config.toml
arch = "transformer_decoder"
model = "autoregressive pixel model"
dataset = "aerial photos of the United States (SatlasPretrain)"
train_examples = 203450
image_size = 20
horizontal_flip = true
levels_per_channel = 8
vocab_size = 513
width = 256
layers = 8
norm = "layernorm"
norm_position = "post"
hidden_act = "gelu"
mlp_ratio = 2
head_dim = 32
fused_qkv = true
bias = "none"
qk_norm = false
parallel_block = false
inner_norm = false
positions = "sincos"
tie_word_embeddings = true
init = "kaiming_normal"
residual_init = "none"
optimizer = "muon"
muon_scale = "match_rms_adamw"
learning_rate = 0.0036
momentum = 0.95
nesterov = true
orthogonalizer = "newton_schulz_5"
adamw_lr_other_params = 0.0019
max_steps = 8300
batch_size = 128
epochs = 5.2
lr_schedule = "wsd_sqrt"
decay_fraction = 0.2
final_lr_fraction = 0
warmup_steps = 410
weight_decay = 0.0
adamw_weight_decay_other_params = 0
Rows from block 4, named by matrix and row number. Rows with one number belong to one attention dimension. Each number is 128 + 24 x the weight over its row's rms, rounded and kept within 0 to 255. All counts start at 0. Numbers have three digits each. After the name is the row's rms in percent of the matrix's.
# v: attention query, key and value (stacked) (model.blocks.4.attn.qkv.weight, 768x256, the v third), inputs 0-255
# proj: attention output (model.blocks.4.attn.proj.weight, 256x256, transposed), outputs 0-255
v.227 102:161144117130158147154122194098127128136112132070139139140091110147128147124166143133129144134135164115150137117198126171173108151145126098113095119175110159120137153154145159156114143126149095159123105123123115097138155090100115114106174130132148082095113108130118170103156139158160134073141090183083170116121139119142101127123084138119125130152142097083099123117160119144111093128105119095103149161124154104137113120144117141118146101095114165152137125130147143147104115147093151147141111123130131146092120112134087118128119101079121126148104099164114125118095114130149124127154152142183118118137182173144078095099159119116136138097140116188132099136121116137116100093123170113139148134122146141174075154125141142157142097114146121118114132148131119113159110134156132
proj.227 097:133173137144131162162113124151163116123141090113154136119051141118090131148158112139157145161110124136096145122114097119086146122105148101120097137137129105144137122149150105120134146118124096136072127091111077097095102144131120086148126120161170154140093096080150153123100154139155134130137101161091145138157144117105101134153146148148135159124097170086095117087163092128116107111129081105123141165131154093124133117129104162135109176131143140148134148124145166170138113138123145146169131087143111097124153105092128098055122147132112143121144066119151138126109137098129115172167104123131136169126126164147105102103067121154126126125157099116113131128108173128148118103169115153110176110138111131148126134130134142109136108155120121103143116149107132145164107152131158
v.228 091:131151112134183107163110125082104110144130126121137141102122140203111134140091118103143134136140166097105153139176135102125150134138124090152112123182137121087157137107122121147106111155085112145132143121161110116129139127108117115133155109135134164114101160118103156122117142146177133115124119170117156122110152147120135150158109085139101110147125147082107098138130143106127113114104148158090129124114121078185109130102142122182140137138152138131138168124138154114160100066195148134131111166132174128143128109110136110104133144112146107118121144133096130105095127121102126153152091164168138174090136202131119129156150154092157147112122121111124100107118125173091159108161145127130096152145119169162177164078147138119137116134127113115153132109134134145119114124107082
proj.228 115:128113097120134148110109078118128163110097126115134144136138152136127148121163155140071163117128120171147139150115125104132128143108128155109125129110139149162141117175159119118124147169155087108151126175169133171117107125071146086146141088144116125148107130134101108126096138161176123125116128145107112140143115114101105108129143098115148149157075128106165143116179125125135120120102124167159108105135153111127148130121107154169150127123161182115138125129074078107097130145131141142146087186146154174109109117105114127133092152083120102129120109143090136123146089133100135148151102122112140122113109099147151140132144104139115166127125145134148103144148154157103163052097150123111149145111107136165085118144152106153164116127124171152124183130104155148161143084104159
v.229 083:127112156162154136142133081104164106143128102135152147114164174113092160161163104130134146112074143140096115110152082115120160129117170115148065159144112113114158146114081122121115132128102148100148136136134076112121143127110099102193121132135160131155165112135080149113155123120097082129087108159110122144164079105108119121098138121096090090124146155184134087104168139118148096102129159118083164136145113096114151152125139142087125122119142108135112105121099136148143127124181144127108122131107126106150097116121102062106137162149105150126110089153123117148104146165110089140140108131124166092149147160118119146126106125102140137144097171172140126105116134123096149117112150140159164153157109141126115146108130118105170087126125152106144130145147140132145124131118141
proj.229 083:147181109095109116152109103170104159104174148118127131155125119147128102155113163122126170130103115138113146141104143110131149148118112121157114101120123133143145143126150098093143112150135112135118106121173106156129151102106157163156139134125137156136147093114123096133142128175151112106143092122085118123158152117127132126117130115107122162118114107120124160185201141130128137149155129126108078147107174114130100119147104124136114167085147156132144121139089126130083111112112189137112116136127133136105098168119113122086094160136150126109140107119154136069140095141136143105119137088196089119162122130174108144119138122075127126099104146130101086150074130144115150090134132150103099137143086127125085148113129138155098159130105139146102138098099143135117062083112101
v.230 096:109137126100150125116116142136117086169144126084096096131087129147115114119118112140125127093112125113121098167102128149104169158171154141130143116142126128077168121115128164148148145112158166107159131140116100139128183117130110122148116146110167148134163126147110132097150130139109174168127126154100146126096151113127126130134118138128105146127126141113167113162148149179097114127184115108116123153083108135123155181154159137057152100130117127142094138136157126126159114092105133127082103113100165200094098120167147152137140138107135149149109132102112158115121139104124128135113097132164132137111135128113111141069112108153155123065154103192082148147085147135127089123153135129144161161139103131120121114130146124123152133127123101097104085121167114160116128113081137
proj.230 094:151125114123113109115081145145112124174109142119127117126116147140135094184130106128061157115121127100140142141147119144071118139123135132142152145134099133067074115115134113144093169102111111133112100173173118095178157131139125140139113138132085121113117116135110140138156149138104110141124142146129164112144128104109125123135167156112096149121135112164159106107086088106147167087166136133140133138062127133113169156115179114127095168175122142097162174121144153153143119103119150141109139128105151160112119142171146146138106136147129129118114130131113112145136150154117119144100127144146119127069141091176126173150131118104125136097129085128145160140106169147171107104093143146165112100109140132106123130182128101177128140122148097155094139094175113113109104126138108
v.231 102:164126118126112083107124125145125095152135092139112159130132149131141129130141130144117092117196092135162139118149126151147130100140109114128135098089141127102092111133157126118119130109138139068122112141172147159092133108159103126138105089101095129103136100134136127104135162094087149165117146163152139133139133154166123113199176133150100164143165185093157125116113132142123155138155114162140134098139116123116118114131131139100138121182145165096119130100132055150112163117160149112128140115148101120135129117117128158114121114149094122201127145101129103149134157130130157162085086095120123092114122123108131127131136146146126173081149079167109132124101148151136101144103135093112140113119113139132104089118130143138067128144143109140117090117182134106094092119144142
proj.231 106:113125105147137147168115145125109094152109122169119126123146103102173147125114093137127113122118133128097129138117094168159099118134084072117146141103108120117115104164084134110121162108106124134139131114111154127170131138150109128120166143099112117087132172163123150140177099101117128153142138152160160123092116158150136133146136157121073107134153125146132121084068102090105122132149148143130145141124109141089138098119133134165123154144076107077124155129141121092137106140100134105129146113087136145157132120131149097138170101132090102109138151140128127156145141097157152178088131142089156156112162120120122158172110145142129136129140151090140155109112134101136068157114106080166101105114173127078160132168148122129104121151167103144160114119131082112133122177138162
v.232 111:139106138131099081084125175136124083119161095076132138135090111130122130113135124137095143135117115130121131145138107145128130138091134163151158127130121121110124137109130164170126142096140166156112090153123104134123197103176111099120163128065144119094131115127114099123134114096105130180087118133132138140108176131141095107112158114139143098097110125125154168102129146090157162127137122140105127111109112158182165155139189126132133137129094156139142148132130110119141118150116149140085128117089100153061137096153185122150137114098087140147133145150127116088141104156141153130121107152111136112144163134184140137136134131146144118098135114169098139149060173121130118145095116129108158128139124130118147137104129078155148098084145087123087120113132150094120115135129138
proj.232 117:098087121151148133122112140059118131135114094128168099119123097108138174151146156103109122119161130152101143119121118129087142131110129111065121141116089098153150111131099132114127122103147134116124126139103130096116127143116120108123148149080130098103148147100154138135114125159132133157091130126125115128092071105124108134127116108134109116122155174157126077115096141118135100113186086149141134097146102137169158146089137144109116131146127106122109121087128166130197136136114110099152118129094128123142163089119099088126129129139151162146123090162117105116132122123108160129094111135104129143087163152136145149109131110180149146129161091159101159136138140120081128141152117152163187156112145141134149084129154135090171164154158119096148068122148114116160133163169144
v.233 121:104137151157158168088113152138118176148128173143108114143106099134099114105118131131099090155123126142126113135156169139139080105133127122130125105121148108104138120163141128144068116167121108153168150103125121137112155095132140161106114120136145107101097147147143075164145135160141129101133152116110126136124162145157119154115124121109160186104134091124094159136118098151114101112079148128149089151141161141159095095107126141109153098120110163118114141148109098110109129104105122148183113124148174087131134165074129177134146102120156119140105127130130148132122120125143150100157171114113071128094145093137128146101163095146123145145102145107106114114148120145098111116181134159135081130132153139156131124140157173197102143131150103156120105110070099144131138130145122
proj.233 106:101100139140145144070151090109126144151080116125119155118156142133178177106149074121122075129121123136147096131156107160119126124143130155106130146112131134103109131132141123175091130069107142138117129127106167115139123128114106092107119077118130104177108153157123151113145164111156155121101163169130139150101131137167144152129123132135144113135118147117127135076110125159120138140113158115186133148114099078113114162136130146121168129135128124088131125150156110138132086157156136102084078088113100134140132102123161130132145114128110108134141123119134114182147173101121098139160156130054180102094092094094127095156125140154167150104089119151142145153141112151099092133148166120152103115146144144145136121115118117104132115103144104162145140149141106137125116119100179
v.234 109:144179125117143145116118123135091131136113147092116123100103093130162145171135107139110125100137138087121090138149127161166161134138171129121130131130146117099162114141183128155102138127142156110131138104099091121101165100121130135134152131113153120113166087118094173108132127134128134144126140132138160104123148116162122153140111134109099189089175135133112084137127154179096152106132103138093102136100104122124183156120133120089117112130124171082116158134127176145138159114131132184156111068120106136148114100132108155139100122130141157136118152125092173129142126124162126125155134121121136127102171119096086118087164112128101160098137104185121121157097128115098136108165185120104146121139127141152085130129130171175121120115147103096102069102151124110123143118136153
proj.234 115:128137110127114136140113116158110133103140115146123171124117146132115130133126174143106140144083101174109121159125129116150129131084137139135107103117089175102139124189124133141098146158140090142107121122142125124117155106078108113155134148103138125126124126120087130126101122177137140117104109069101138179164140082103120140146128136077160188104085127123126138139177100118116126110085147149128120148136162115154162155139097128134151135102175128126152172113106140115137113127112139148114107122149136164098109112120145136145110148106121133129171124140106154144169099104075154110108107089176074141123142152143085089121121098141117130066147154131141059157111103133126149088093092153112088113115111160149092114114135131116154115140131122118123132106131161153150101092085149
v.235 079:104129136096123178123129141097156095134160114133125086147153109087110135103123147104098126084142105141130135165109143103116143142161167126147133142129093117146188100136095102115145067130182144089107135155119122128133098132098132131123122166114160157160196122088121165125112100157154167097156127110092145085178139110087137146081133153117131125153102136123135124152136145113139128120100118095167061090162132150141157151140107114133150131108147121126121085125143137107127100147120137121137114122137156169131115110133075147114137134113146105090135170125143141130109122132081188111087099147155143157143077109141111127146078125136104114118156132118121108141161138151160160142102111138116140169115085091104153137147104143122141148110094152110141113118132115154110132094120123
proj.235 066:093166123087121096142121141143111107136158127140092129127109148099114083118090127141127121151118088113130139139154136135109106151127159121145097135160091138101100124090128159137163114186128120096146154129143128100123135141115139171144113142134108118102161109082126110101114179092109145123168135123153120113171177128091161132118143158106129121157100058144124132161122140177158172133103096096092138097080129159123130113155124102144075133135114084147131166089150149141132133124110111168125163105165117147158123172156166129120104125158123118178145121131177150148138134124125163126171100160151115136130120171104120128154131123105110125108169132148146126127111142097159141186118131127121135136140124131096145140114112092153095094121125141134062157132153144132087131115101119
v.236 111:172160061125084146194108148120123117108136143149108121165109114116129172189092138129155178121131137101152145072161109153142140115133112110103136076158119175134150144137164124111174130113147123121104162133140145164134131152093140136122119116151119149122080162152149160130113128142128133117137125145119154123155144105086135119118093122108129109188176072108119097145154085175113107146146102098134124149139137083139077129095086158122138133122155112151157086111125147144116126128135144100128138151137132077132173120133127137132129171116145117097166097153129147128102150087124136104122122114181118117170156154117104115114131105111112110152118121138154105113115100085141126101143100135148139140117122126120082134128144152112124089106134141130146117144189135156157107115120126
proj.236 102:167115125140119153160126119132152139133114117126125109113102106138099128125140083180122130155103150118079104154132103139136128132126127107129088154130148113144117146133128134122144189135098120130121145136108111094145104136178131125113146132190136153130084145154133152147134152101099111137156117159105196070133145130130115120170133171110077143155150120103107123113112134114149141136129106116105172105070158143072108080109163130143123160120112138127104145128166141103093152101072122171118176082120132107122126140112142138135138112135136142078156097162119144137130115107119140159149156159114156138172164101175148128106072133145108119112139128080121154113091173096159096104134149123148109114126124131119152094188157122130137104134088117111105150131132108127157142157150118
v.237 110:131133130133117102104146091103130101122117123164119138120160099138130142143140088106121151136159093145132140152136119105122190096134140165146145147110095140137127144173118139090137159103153188097139124164148153147122127114143112138098122106102136126154141130099086118132116106141099127155153150070143147083135115133156113119147175119115136112162158144124186114115107127135136179158135128138128112104174083140121170168117140151144156201145145111129097128095150101152112145104148133102112155115127100118158124088135141139119142153133120097137137124130160097120094116136126169112119103154088163123110109144137072191126092181165097119132106138119129136163113127119143105151119152093107118132111108171066126140135118135109118114103089129129101121134180141146113163153146073
proj.237 101:101148125107134124138118156119099125143139178144140080126137092138086128149124160158118136103122107140075178161148131164114116125149163110101132102090116171147160174097144158116118125163170120121134142140114200130131140129125151156119122177113098125113168139104141112149088139149148122128124146089146066127103102135152113112151109094099129135100115137168140125165098140165126128131162126137117156140124132183138192139105116123173137158118113069127100109151103139134122126143105102134100145154091123078118180083137114134126131080136156137153156089108100102110125119109149166116113130109130129133113128171133106150113120143116107160134126102118105139113146111070096138168136150092091095132126133161110149108092124140142113133125164115126136069124121139159122149127120139
v.238 108:107122096135162090148118155111155141158110134142161139137141125140121136118139151123168140128110137134060137105128139144122127120107099136131130124128141117156131098116103127120121136123117137151098128096152106085134118163097112090113132154090128093080113153106157062168110175137097074103173149107158119135073136147106135127095096137104117097130145126100119146084104163067175103149100173137152149131160137173146114141150065078169113133148128107153149080110131148162094100174161125107143133130089113138152152156135118113127106176135149125091129160137118106139127118116090113143113147116151136141141141158127165141144107117107147149152146108099166126115111156140110129138100098129110163134107136112111126148128145121141181134127149126128165164147113097131156129162129076
proj.238 112:132093171132168117106167110157140120132131168089158137176167141079115117111162085091144097090132092147122135112130141132111155132171120141143148131147133080150166097119152126115164118099133108121106094117101173155136138107138138158135097178139063129168149108131127087140133151165126114141138119135133144151097076169159120130150168125166152076136158133109073178151140139127154161176158141138143164091148104105122148149107139125107140143118130130152107109145103127125104137093165155146147079160121124141117112138127122112118141087151135112099098132093127156117115128127133143129134142098127162074113100103142101113126165113104146112120109083136106126146117143109118119075161162103098155153122129097153113141088129115128112168132111136134132130140107142127101124126155092
v.239 080:149136144149107140119164107125152162121127124143160147108140154074115158102121154114117127149093138158171129131124103137140144162138134170102116135101111149168124128143129087083128078123120161117143122114108163155136087121115151160131112158137096076162160138146139153118183092124113126107120105126092131136184076156123138114099149132152148139144122106151157148114145088081140134153122149136153133143152130133126158101107144119125125115090153122135142076124104093111127103160092086101121135128184125107161127141082094116136161100132095137108098091128181107115127132109127125143148137178111146107147133109122129089118129107181085113165107170111142092108174132093164147132082132139130120158138147130095108112156104108098135119144118158160138125166149146074144131139114143
proj.239 076:128165150117106129164160146131148125134171127129085126135128127199126125145108156142196142146143136084144116069142154161166081112158139102145120101131173112126139148101087112119136107128105151158123142081130112125139131154160129114101115103136153110126145116128150141120167145087116154117159160106124107143122146137165157139098123121140129120098146113137123131135133130152105112114143167082095132195110099121119095085147153121120121088119129121129111126117139156150128076153126119125119157099116092075169166124130157091139093152150105151130139132113190136113107156138166077147155146094128101116166131132122094157135119141133148123138121130139103139120121126094154158197149122140128086131144141100123155182104073118149119100147097101122146095131135124117150107133109113
v.240 098:103094161161123104131162108147158073095160135129169095105118147137133155169139134104139146098083093129152164138144120117108151167132115118105130145132103125145155156107096110106138111128131154068142134157148144097133134146142114132150101103131138169128143152156124150123125151106120112147094135148124125105152095139110138108097139097141105092115123140154154115148146143128117120152199137127108131123150099114098143092165159154150125151129148082126130104140139059119136094101143151086081137128121154107133152128141109076143156140143074118142128153090122097129129189154134101118106092130105120161181124120114163111133101124153129102123107134151114101109146119142169141150127107147191163123119125128085166151083125107084125113156128163124140175131141136102118103115169131
proj.240 083:148118107120136158158147141109111137137123138086134075115145077149158127122118107149101152106147137138111146141130118172113076160156115093148156107132186079130147130116105106083173120140111138131133148123179145132161143144170136131117181148152110129159134143149153143169146119100105110131155141138120126072103102116147110142141164126119081093101141112143129127099096127146155111133162118151131135144092139165117116113171162111192088139150069157111081126140109131111107121122089151106107163143090156124151156156158141107127113143117142106083109134123164104097120093148161090116124120121081145150119143086147128188136114085098123122164094142118137173116132136098136116116137170115153133098110135121117122152176132094139097153131137132122148150130125104123136127124143121
v.241 090:132193133115073119117155144141116109112141106153135145122118088093183111089141128114098139169087117122103113159127123140113112139085125093124160144098092105179096099112142121068185131125097181133118135107118106113148116159173156150133173133138120099118102100132109134145111156119119149135106124117168118154084159115098159126123108131134130090120123127143133159118126171138132170131144115175152107122150114173134134131167154109159085130122108129110130150087124125138141156130115094107149164094115098118139133123151150131174124126134134107095138162135148142116182061077138135128084107142101086166148127109129131124129122121130087144111145117133137105131110122100147120103144107111093141124125122115134152183070116141133111131130109124138115140078135115117163112148179117
proj.241 091:076098143142156126135132076075109132121154078133134119123146092173103159114124166116117115094162182132134081131133128164143126141119162149107121088093140134147167152127112128143133095144153169108141132134090133096141134146115141127107155094109128111154152174113113157121118144119093150126082148092125155135119128085128143089112127082120131111111131167132153129159159154145127099134122143150107145101177089156144128161158120104138160079125123112157131133124112143121161120138145095083108135119146155123134184089093147142149136129097130157152118141132097122123134097132103121124094135139114090108146118133108120132074139109165100112108155102176137105156170099105072157143126116150140126138114123176186142073107135131104145100128151143115164127144125135122114174143133126
v.242 099:143083127148133141125082105152131156137128102157135147138145091127128124148127134145107106130122098162086156106096153146132123106117150150158124153134115139126145139142110153133056114115117078152078112118138109111135146092081157096114120148127119132109102118135147120142107107105139071141110126133102115160154136126126112168108106126134124113107148109101122115132152080065144102089061118127141150144119154134135147126132130152114096147119152123162141114119098118133090125178137124146132146136111138156103159124128133127104136145139128172140167097193106122085134127167142124097129175072134113067082105153086079125169076127127119154188133148109150160150136140100117144139124108111117100155115121151127107081152138133123125114106171176126126102110123147160134094126139148
proj.242 086:160124098112111116106140147098097134118126171132157137108142099097159128124155094095108119150135118095104137164131072123151143153114137163137100168142108095154107118138133158111161142117109114152144134132106159122144116146144160180171114152092128143068132132170171141095120090081118157110161159155143103097105107161142071158135116123085101121184140139121104147118115156077134125166120160138131137088108123111113104123117154145107111132126142112116133103113148104122078144099086117115121108142077125135107114146109080108132190098139107152116173131167164139139165154091128151149104107098130158145103142146159104102140108169121145128127121147129124128131067131125151101149119166113139127121156137092108119083127110095141121141141098114147135111095130108110111099143134114
v.243 096:128097136095150096146122100120148103150120132119186115129121136146095157159108115146147140100162141156138138086176116142154173118145148144110115102113158147093106159149115121138135134104124134112146124146153126124090138119122104071135112128089096162084140128108130129084133120104100075134102149127119146086134115155156102143135155105152083152133150140097147092127102136124158112155171159116093152131134145145149120141086130131121186083148178155131140098110154127138093116142167147151111124114140129092135115086140115117099116122128107137154128141107107139127082162141144125139165140154111167117152148151150125103083146165165154110149066125159079128130101159127137150134109144140132173135109126135078106104115146138151159099147152126103128099166192122074110113130139110
proj.243 090:152125090127140174123151158145131137153115125128144120152128122069150165125134121146124132107113106148099149130104152119145141130134089071133150158130095117131167086155144129108116150133104060164108122112124150162138148117122114125136124180110112148123134096130119134132180129171159103160123134156117124162096048132130098159153161150118136135119139118108088147114118072122131141120165131126159150163115151092129146098138150134178130189111124137103117119121105136079147125111115182156154116147089064126114105153146115089127099139150145114093104122138149120094101153145136156153143114109100157121101139125172115152128129106146116161120133155067122156146083121108145131079107111103119118132102127100087121181156132092131122154136132116142123120113113125140157092121125139
v.244 072:140101112148096135157123181139096124087122128124165120162081091159149125071139112152141167128088148145159126083142127141118106121111115178175130146126129082145098124128113157138153116102105156178148115119124116144104134134154160135100155115123116125105089146152125082179162156116134091099089135107113120140117117109130131126100158122163160142098095063148099163138152107110093150120105137086118164150157159177136146103114144117152141124097129110152165100143108134109149112136105111130072127136096145097079133135163147116169180142113143131113114136137147104094134118135141140119143119158090094109141159155157175145147143127150129102127100138145101118116113149094121076104132120171119142092115164102113133169124121129122149121123143109163118166148110138117132126139144133
proj.244 078:061132154159156157142143114071149140140154094117140116124113094146104166135116119118142117146119139128108104078143157121096150112127131134093097147140108123129118131119131100168143099084131142130092163128123103106111098130161134096097123121155151134167158123076132134146120170116125134153065106133121147142103129107104132130119128099180140114111158173142142093129130127156130117145171108118146142164151102122132115148124140163087136122125138109130122123119126134155206158159147123134111117050133129065126163110114122115099123142139179153132128087118126080106120152126127123121124177135102122132156122153128142116082134127171141138163123107147109181140153129123081142142167098163149148144114124128156156123091150161084126184109140114112116108138140123117125110163161136
v.245 088:127159118069111150159139163084125111145152133094132120143119100132090132133165144094131116125120152134120107148136123170120122146124111131141139117128125141119125124130113141087110155136135116156123127120100125087155118151104103117116149152060141123135158148116123127118106133154144138110176146123120114111084106150110139127089108164101115123103124145136105118106137165116123124119159152071116147115131176204095130122147139167156170074104121154147169125131173195149100124127077128174123097108098133118132094139157123082143099102087172131116110110144122100117092094092169134166124131146148164142135140159166133115076147119165144140113136126150140140117115143154138095138120139144140135125151131130137108172135166124153199138131107117101149125144114077115155138166144101
proj.245 088:113146168157108131117131122175135121165140113072158107132122159093106106156132082091129144116112117103161136114137156133107155119145144141130146135152114106102134114129135102136107095099110097152086104109129107114139128109103144120114075162176093114132122083109124133074163145153153097105110133155153106183135124136124141127115156129161135128133108143122101125137128085138156114130154116119143153157128097137118109168133168135122118140128103147154146132145143142156147119104194154088143122112147110143097120109184165124117118099146125154127085088082154143095066165156139106143142137189130113119085100112147115142101139105130134125119147051113127165141123122148137138074129107106127163137134106117108151150106100092169155166104114121131127111118099130153101133151108095
v.246 080:147158121120149102140131124106104116216137117100142130089104077135144147124095105117093103150174095102137127142155131145146159172120160112113139133161141128130146096126168121159136109154166109119113102071133070109116167106092114095118140154131142113108126106099152102139133147172114125143144107151132134094089174129156110126156107112127108159138131149053149104108094145156113085141138141110109137146124114100131177149145123078119132091150129108131141139129154111162138095124136142150158117134109172148112151084136111162102113118103122153144121127096093146091148111084130144124128122128180095141119142180084118115157150102093136120117178146158126141136112144137138118087130161097128122155118141157159125127153116117133117134138162117079101138109152091142144136117142120
proj.246 082:148091091097146130124136116135128126113102143114140155159100143105159101122183122146066122117131129145153137152149122146079084162133156126123137130119119130120097128145141154140150158144134124114139092163111161076130111169159131097138158125121085144135086141142121137165103175100124144118134128125135175134141119142117076141171169144093105129117097119138136150094120093110131172124102150135128135130059124095115190154169150112181108147143150158087147142126116122140114115129105108156141119151100124128143107145138116130140094147146127117108144128134084107184139123134084101145117101115130133146069117110155119129125133119152112132118123116115138161134148177105127126085100144120085139091052141125141088124168118110135126096117130109110121158101180121128160152130089145
v.247 099:085161181112119073091148126108150101135126155132089096113142178099109161139096131103147104142139128128122137125181129115160141172111141137087123076131167151145135134141157126135133115134106132108149111106110150129130151091157118116100102178162168149115084143144162095140137141110090149131130091090172164108097160125155094097154140085155135148136111133126166142105098138170154109142118151127109128145138101110155107126159110110126147154108132142123099134133158066129100112112128120126165146118150126117102169113119152161118113095135100073147108121098129104097144123139146139131169134150127106120072132109161154099128180145141138112111105135146121093076145145143140127130131128094105148167103135126109137126126093120150079137113133101117147189145121096098131130093133128
proj.247 119:154062108115156154112158130102126139129072113112147118136113117090144114112173151137118105061172151155149143129144110136103102125137131086107153136098145117149119140085126123135126151142126146170128116158086141111127139157147093092104157090107115131160095137162174153170123139136125143129133142144117135106069101140165125110148122132129099094094128109133104136079062103142144156111138106111135135132142101115131174119132137099182134115164102130081104118136141142129127123143117109119152123139080108099179147136120100115146092138146117096125102159135105107163096129121135115153130106147048167135127147080114145142133140114150129148131106127129129178120154125099139116137132184120149144102079142127125146125164127121111131116122143144125149144146180106106159164137143166
v.248 087:100108132150088157132142126171097136130113145123112105124144134099132107121133123150129133140080117129127139160096154101124108156159118117131115095075156134154133105079140094116141145138118145119143149136128176130138157140129145152142101102127098175137114154113150122133092111131141158129123119108123097123138173135109152191115102111104141104133141144160079133186114144145131095142151114125099068117152157089151104121137106110065140133115172104144119089131108140119138134131101111095144128117124145078156133137129146135153108184127169137124160163126133152122174100117122144123142101128109133128145089101141147124155138074111124106166079150061139099119119130083153173103177105150147123106144112104093192146144120114095117139147112146138137118120093123125150105110070143
proj.248 085:119091129128111143097140150086109139126126129103120113154125146134097091113126146143107111121127149147159098168130134107118152127115108115133132122143138125159109125132133111181117133158096155154135157170116092107102142116136098138139089126094150134112154126139140145114132099118104094126150146139072158089141142118134111089113104169144152118152146114146164118129115162138163123143109110120106106074118183116167127117125124089123134150145137129160127103128100105091140170076086098127140162109172136126143099174114134168156120164125132145097075128151121131118127117189117152101142154130078127093137149091119142160133140116094072103155133154151123112121158119143132183156090147123156135119131133140134112130186151149126166096074117165097125198142133145126124159095139094
v.249 103:149077194146125125120131090147149164160133102123118141124177156119120136108128129129102106139132118190123100134099145116116122118128155182134103194145153118148112112150130131118118096125117112129116082106111124117100136091121157087138121159103100126142180116094132100115131074097114085149108088116110102139161098133140106117087167120135144115157109107159176129134123109043155092142081170098128166156135120166148162145144151136086129120134129121148123120147118116126119145159108085158117139133151116166111132123111134103106142134152107182115117081112139117096177116169132110133137161133095129074113109122140121154155117156116163128169127160105125144144153158143128162161103154162127101131105126117115133101164104109123126130117115134123123123150143136128093143130110141
proj.249 098:153149116104125101122159181134121146132139171135114134127133126121146112175136163103131128162148128092132163138116140121115084130142135124147124140130127098121136151071113120133144113117126151178128097143124121120127135139145139169164112122105169120106163092146186138133126109087118166122145125127084092092121123163146088145095105102150110121112138110148150141152141157127091143117141139118135102133110110138139107124109135142092086111121166095102127090121118103159130124108116138147127114171100128098130141142108058126112105111153127156140141156147163098112119183146182104105099125089150130143141112157178095124138144180124164137132107155166081154138149151151135131183126168151109106146137150078104100170107082144172101163123113107125121086077143117120152113133117104
v.250 096:149126126141113098134144130144169133089144129083115137120138166094173135107113174109151111136161167118167136135102118134179102126151127103118131136169160151152112139124155130127142100082114078085116119104138154147140114133145125154094130143150130094147121106089116185129115135096168160108124081158169137133139116158122132099159096152139124104116095151133135132090133119106158136146116103157109177139101091110114148096156105118190044096130114166111134127134140099145155108141139122121154115141124103151101127134110094147117108099129064103142120155101122112138148120136122107181127147134172107159167104150121145087166117154114113157105155136148162125118140122158106159118095142103117137090117122088188126101150132112108085111126142146131129168135138132133126122152121135
proj.250 100:141159135139143163172136114120130109088150120158114148104074118141132134110126171148183144143135162125126136121116115100109103115132160083144095121101164123148153134155118106089155141187144132141150112108123115118120101132119100091115169102144170121124105143104133131164085101102098127122131129121112114122152165108121141115104094095149128135130108137110125123137160138111086091125112105125087125147176139108101088097123065125137102081158137125137116117135154153156099110126090109153179135146108127110128172098092115115108125144091114105124136136134128159127148125092175107169131092123166114185198153172126141112126111128136132120157149140150120082090147120124125162176133118147117142137098134105161101124132120165103136085162121154087152126140136109119157151149110165
v.251 097:187125123138126118132166124121123108183125105078142160124122135131147132066144115135105094160193129126132089127128129136129109104140134175130161143095129101126124103172139105140165110120126125106145071099159123123108120139187162074099124117075129104166127149074163115128112154117145112119113130129155135123109140164144120173114141137153117139086104153062142143110110146099140144143103122127129143148117159133100134133162111061106132094149143112100158152121119117128101099134133135115137107111086188179112128122123106150095140138142128147126114145107095147118137101122172138171112126101148113099128115107115159110111117121174121117127146141127140155132136161144094134105106149137130142075080113125141162122162118153126141106115169116111135135146134066135106138159147147
proj.251 088:090114102160126156147164113122127101129085153155112175120125112057191160126100080128120112119121119131166105129156117130115083123126149124150120149140124130127104127195171134115136123109123116165136120128106104096117102149134112127074154166090159126144146151095118125159125121111162088136103152152106132140161122144136179127111119130115146128116092111125163126104107148113090086167104125121154149114151101111112138085130099141148146103159121131095161145122142098125157117105111144076144094128097143165142137134118152116130132123116096120155095130133093122150154152131183151155099145109100126141122108146126159156130154145189121131158121157142144153112178120167077114152102120105141149133091175138115114169135154156120132127172132133092114114138138099125134112161104171
v.252 097:108072125166156132156103106129126146145134144153091110155163166181132125091091167128159121116147195113135145117102138101142123139172109166154092119151118121097128143153109116152122115110097093163119122144151129143106107160113141103127106147125113136142113149147139135126120117149157103112164082095076142135135111140140133127127145099147147124156134129120135111103089034131103095166094144129116152155109094116156138106118151147143151122093146103119147135140121150067182134139140099163086112145162167166119119127122120116102136109109115133096137127104130117094126158118080139151150131103158084142118114136149160129124139126119146140147098135075094126126162144130138122113134107155123114132118162090143184116149099108146140107162089091158126150140107106161099123143089117
proj.252 097:137129118108126147108140112115159163129122130106112136142136148165134106167109100125098142156133132084130141101131152119154111111153144128143139167129142143082105121126150117134151139118135101149129120160153121140137088124118142138130098076168093083123106133149093100171116159110127132179096139136121135141139146135112124134132146064148145121160116130119175108127154101116096171095152155135162145147110133111088121128107155142131097095130179180101141116124127085138130142141112098171104074164121116148106107135135121164138097133116159102138155143145116108110124150169090073124109125141131175148136122101137158120120154153109185155144091133156118151117129154197152138102079169147103115144108133090122096163154130110177124123068087129144103150116132123120149146085108142